python train.py --crop_scale_min=0.5 --encoder_mlp_ratio=4 --encoder_expert_mlp_ratio=0.5 --loss="l1" --decoder_widths=[48, 96, 96, 96] --decoder_blocks_per_level=3 --codebook_size=256 --muon_scale="spectral" --epochs=4.1
Rows from block 6 of the encoder of a small image VQ-VAE, named by matrix and row number. Rows with one number belong to one neuron. Each number is 200 + 30 x the weight over its row's rms, rounded and kept within 0 to 999. All counts start at 0.
After each neuron's rows are labels from the 100 images, of 14976, where the neuron reaches its largest size: "responds to" is what is common among them. Only what is clearly more common there than usual is listed. The data: aerial photos of the United States (SatlasPretrain). In brackets: how many of the 100.
# gate: MLP gate (encoder.blocks.6.mlp.gate.weight, 640x160), inputs 0-79
# fc1: MLP up (encoder.blocks.6.mlp.fc1.weight, 640x160), inputs 0-79
# fc2: MLP down (encoder.blocks.6.mlp.fc2.weight, 160x640, transposed), outputs 0-79

gate.463,142,181,229,211,236,207,164,210,162,175,183,163,172,222,259,231,177,216,205,190,126,222,227,207,182,214,163,168,168,188,228,228,225,224,252,134,145,178,217,234,183,234,160,186,157,250,196,219,208,209,246,228,197,211,211,209,223,219,177,226,222,200,220,185,247,200,189,151,240,168,215,245,221,224,254,194,188,207,237,234
fc1.463,158,199,236,158,223,203,197,257,179,176,254,180,263,228,190,163,208,193,157,227,132,247,215,204,201,204,211,181,170,235,203,192,196,223,210,197,177,158,205,213,205,276,160,215,165,163,166,209,188,183,157,252,214,225,158,163,176,190,220,266,222,158,198,181,194,174,237,155,171,163,212,193,227,181,174,214,223,239,191,263
fc2.463,219,217,181,222,182,190,228,138,234,187,160,190,243,203,187,253,160,195,178,167,222,168,165,215,181,240,228,209,167,269,192,241,250,205,224,217,162,200,180,204,166,173,238,158,182,156,227,171,191,280,202,193,183,198,198,234,232,152,169,143,237,235,203,205,173,205,263,218,167,235,205,164,204,152,171,194,211,197,228,187
responds to: crop field (26)

gate.167,239,204,187,145,171,232,176,204,199,178,142,228,202,157,239,244,231,234,210,153,200,218,208,221,183,183,201,199,202,169,158,199,159,182,162,166,206,178,233,146,170,245,174,169,190,157,193,207,240,154,183,195,184,185,135,197,188,153,178,182,250,237,259,195,206,239,242,177,221,222,200,146,197,196,132,175,181,197,159,250
fc1.167,201,191,228,234,183,197,224,152,217,247,143,166,164,213,173,218,254,214,208,171,200,188,184,172,206,200,194,159,217,159,189,210,232,189,154,246,217,185,223,201,255,194,253,194,177,219,166,186,170,180,240,174,239,193,237,221,186,215,230,217,173,144,237,229,149,188,192,190,190,191,240,160,183,160,182,251,210,193,201,225
fc2.167,208,211,180,184,220,212,243,229,198,147,238,238,187,184,193,219,191,190,226,234,191,226,203,191,185,141,209,189,272,200,220,232,166,223,232,234,257,149,163,188,230,236,231,281,218,174,179,226,240,227,203,106,215,186,200,156,218,186,210,142,224,174,183,180,219,167,192,183,227,259,220,204,204,191,195,172,197,176,171,168
responds to: building (70)

gate.264,187,194,242,188,238,165,222,208,221,225,192,216,199,179,186,206,202,205,239,234,240,201,179,171,181,173,214,176,219,215,226,194,180,216,220,167,219,216,163,171,162,199,204,172,201,195,208,119,218,162,180,264,228,175,227,186,232,186,241,207,202,193,179,217,182,183,193,188,196,179,143,213,213,239,209,211,205,135,180,233
fc1.264,182,212,216,166,187,224,218,193,179,165,157,228,211,242,216,216,248,243,199,159,233,180,181,204,195,210,219,217,173,206,207,167,199,202,200,177,229,209,168,238,224,160,197,193,255,230,249,240,221,195,268,208,224,245,189,168,169,224,201,209,157,198,152,195,220,227,212,162,178,121,213,175,175,239,176,168,153,191,204,227
fc2.264,148,192,180,208,185,187,206,203,179,215,206,214,200,199,221,232,231,167,254,199,141,201,215,199,163,214,149,185,203,217,204,244,188,237,242,266,174,161,186,190,201,193,206,204,201,177,188,195,138,205,174,210,205,150,189,258,181,199,208,172,208,150,290,170,185,168,147,240,166,202,211,250,258,192,190,177,161,211,273,197
responds to: crop field (25)

gate.224,179,206,186,210,213,198,133,253,191,211,173,177,194,174,207,183,273,205,219,236,248,153,243,227,171,170,237,200,193,201,227,158,160,224,205,195,188,213,132,159,162,168,216,207,205,194,183,149,208,171,222,185,187,197,179,212,226,237,229,203,197,203,164,181,225,222,163,226,205,230,250,263,216,224,151,216,186,197,221,181
fc1.224,221,216,199,192,166,210,133,209,223,252,211,201,163,184,186,227,146,155,171,205,230,188,158,244,221,176,182,173,234,228,176,182,225,264,150,212,257,212,206,168,189,169,212,179,149,151,150,145,146,241,230,177,192,216,224,204,228,150,160,191,201,236,183,202,178,206,202,193,139,185,213,218,132,187,233,159,161,167,256,179
fc2.224,145,168,215,238,212,218,253,240,192,182,233,191,234,203,212,198,237,230,238,206,178,205,235,176,193,246,218,217,139,187,172,223,185,163,253,195,217,194,183,185,169,228,187,185,223,203,148,222,227,165,241,223,235,153,174,178,169,244,217,202,283,140,200,210,211,212,195,225,203,228,195,210,229,180,137,173,171,168,161,198
responds to: crop field (25)

gate.532,152,109,174,192,258,185,185,193,204,200,159,209,177,179,247,210,245,257,170,238,165,171,226,237,174,201,200,206,227,166,206,209,208,210,200,183,244,152,223,201,176,202,176,221,233,186,180,180,219,243,151,195,256,150,208,217,185,238,217,134,217,212,158,175,191,185,207,184,192,196,230,160,247,197,185,228,264,172,147,205
fc1.532,239,238,178,194,206,221,214,214,180,231,229,181,191,169,228,208,214,224,204,188,183,198,230,179,234,194,201,205,170,197,249,234,194,156,220,192,197,198,156,220,184,205,191,217,227,216,231,226,165,169,168,145,193,235,245,197,235,155,174,269,169,205,213,178,235,178,209,225,234,122,177,238,167,223,176,215,200,226,157,219
fc2.532,218,209,256,254,204,201,209,186,174,168,170,235,172,206,227,201,143,166,230,203,169,209,209,176,243,191,203,170,231,262,162,218,209,220,151,220,169,208,178,187,208,148,214,144,173,254,209,213,156,178,190,254,213,155,170,193,171,185,209,151,204,215,186,218,189,180,175,151,175,189,206,160,217,182,219,211,188,192,198,237
responds to: crop field (29)

gate.96,217,187,204,173,207,263,186,176,239,186,166,144,148,187,258,222,215,196,229,193,190,207,197,185,123,226,225,234,215,221,229,220,227,209,233,171,232,169,145,157,193,178,227,222,147,179,212,188,261,179,208,155,263,204,175,233,203,203,187,228,212,195,200,173,176,216,160,148,166,146,181,212,222,211,156,167,210,200,220,160
fc1.96,188,214,230,226,189,163,216,195,213,191,194,261,237,202,148,197,202,278,176,207,216,173,187,173,232,157,191,145,156,161,227,193,198,173,179,203,231,201,179,228,212,168,218,221,260,173,191,208,209,194,153,230,141,193,250,174,203,232,203,169,198,198,216,246,203,171,186,238,257,169,211,220,172,192,186,214,208,187,192,229
fc2.96,241,180,156,164,234,230,232,191,177,202,194,134,204,242,181,144,229,143,208,184,196,193,209,201,205,225,167,229,251,192,190,206,176,125,197,162,222,197,205,181,214,209,232,199,154,189,226,223,178,123,228,215,235,184,151,174,202,198,216,185,215,228,153,211,205,206,200,156,183,229,186,184,256,235,180,242,209,170,216,199
responds to: building (78)

gate.54,241,222,225,207,191,186,162,230,206,211,209,216,225,193,198,165,209,220,210,169,214,267,209,174,180,233,225,163,154,174,223,248,193,161,208,276,141,213,179,174,219,188,232,262,161,131,198,174,195,185,221,146,190,232,157,203,213,221,199,248,202,195,171,151,191,225,247,158,187,134,161,240,238,225,225,178,195,184,197,211
fc1.54,210,194,207,166,201,160,249,188,198,187,185,246,188,167,179,227,186,234,207,187,234,202,240,183,184,162,196,209,136,203,173,215,224,185,167,191,156,263,162,216,203,235,232,225,162,182,196,200,180,187,136,179,142,151,196,214,165,235,188,195,207,121,135,177,214,227,175,203,202,198,170,236,199,186,198,152,259,193,228,207
fc2.54,249,171,167,171,279,180,233,211,207,221,177,157,251,198,196,190,193,224,149,200,198,213,183,213,215,238,213,218,152,200,193,200,203,220,185,223,195,219,205,234,228,227,207,219,164,172,205,188,175,221,229,164,141,256,215,284,163,268,232,197,210,214,235,289,232,233,206,237,225,200,205,238,210,196,196,151,175,212,162,194
responds to: building (71)

gate.52,221,165,209,201,165,190,181,199,252,166,161,172,153,164,273,226,225,238,197,235,230,162,209,176,187,206,201,234,188,115,174,203,183,179,219,187,189,166,178,219,156,138,206,205,228,145,187,240,256,175,180,187,175,196,201,199,162,160,199,214,200,232,205,215,202,237,207,156,170,193,147,240,218,221,191,154,208,201,187,208
fc1.52,169,205,200,243,197,204,251,184,209,194,185,208,158,222,173,227,244,157,146,202,247,173,164,227,181,243,171,207,231,186,181,201,191,161,191,221,160,161,200,155,175,263,199,221,157,204,193,172,165,207,167,221,212,244,214,202,184,213,192,189,221,220,216,177,175,211,187,200,142,216,181,189,251,149,161,227,223,239,160,200
fc2.52,180,182,187,221,160,198,179,171,190,254,203,250,218,236,199,217,248,246,257,212,140,235,181,219,213,222,197,177,220,192,219,236,197,219,228,207,224,243,203,188,148,179,180,207,233,243,191,177,192,190,197,181,209,203,214,196,269,211,169,210,174,173,215,221,195,185,209,166,200,229,180,282,197,184,224,158,220,140,223,161
responds to: building (81)

gate.495,174,213,196,250,160,191,148,252,248,188,188,195,244,236,222,185,189,157,185,241,138,217,215,243,184,188,183,213,195,210,202,205,177,180,205,203,155,230,176,230,263,195,204,217,198,184,164,229,220,149,181,223,195,226,171,176,221,185,240,204,245,284,208,187,194,235,192,224,238,194,121,216,193,162,162,227,190,233,201,181
fc1.495,175,173,187,156,214,223,233,148,147,225,239,179,208,140,155,184,195,253,240,161,251,183,215,181,207,183,211,162,198,200,210,206,254,224,182,233,264,169,223,207,189,204,224,209,208,189,205,165,186,280,174,193,196,174,181,196,150,188,219,219,208,151,191,207,218,183,225,177,172,257,290,217,203,236,186,221,232,165,196,207
fc2.495,195,186,213,149,215,218,186,232,206,171,300,203,259,230,193,135,225,196,127,185,196,218,175,220,201,243,164,206,183,191,205,211,201,234,229,203,246,234,158,173,169,195,208,189,214,205,204,267,200,159,226,177,217,155,207,215,260,234,168,168,170,176,183,165,259,169,228,207,161,181,257,170,227,186,212,182,180,178,171,265
responds to: crop field (30)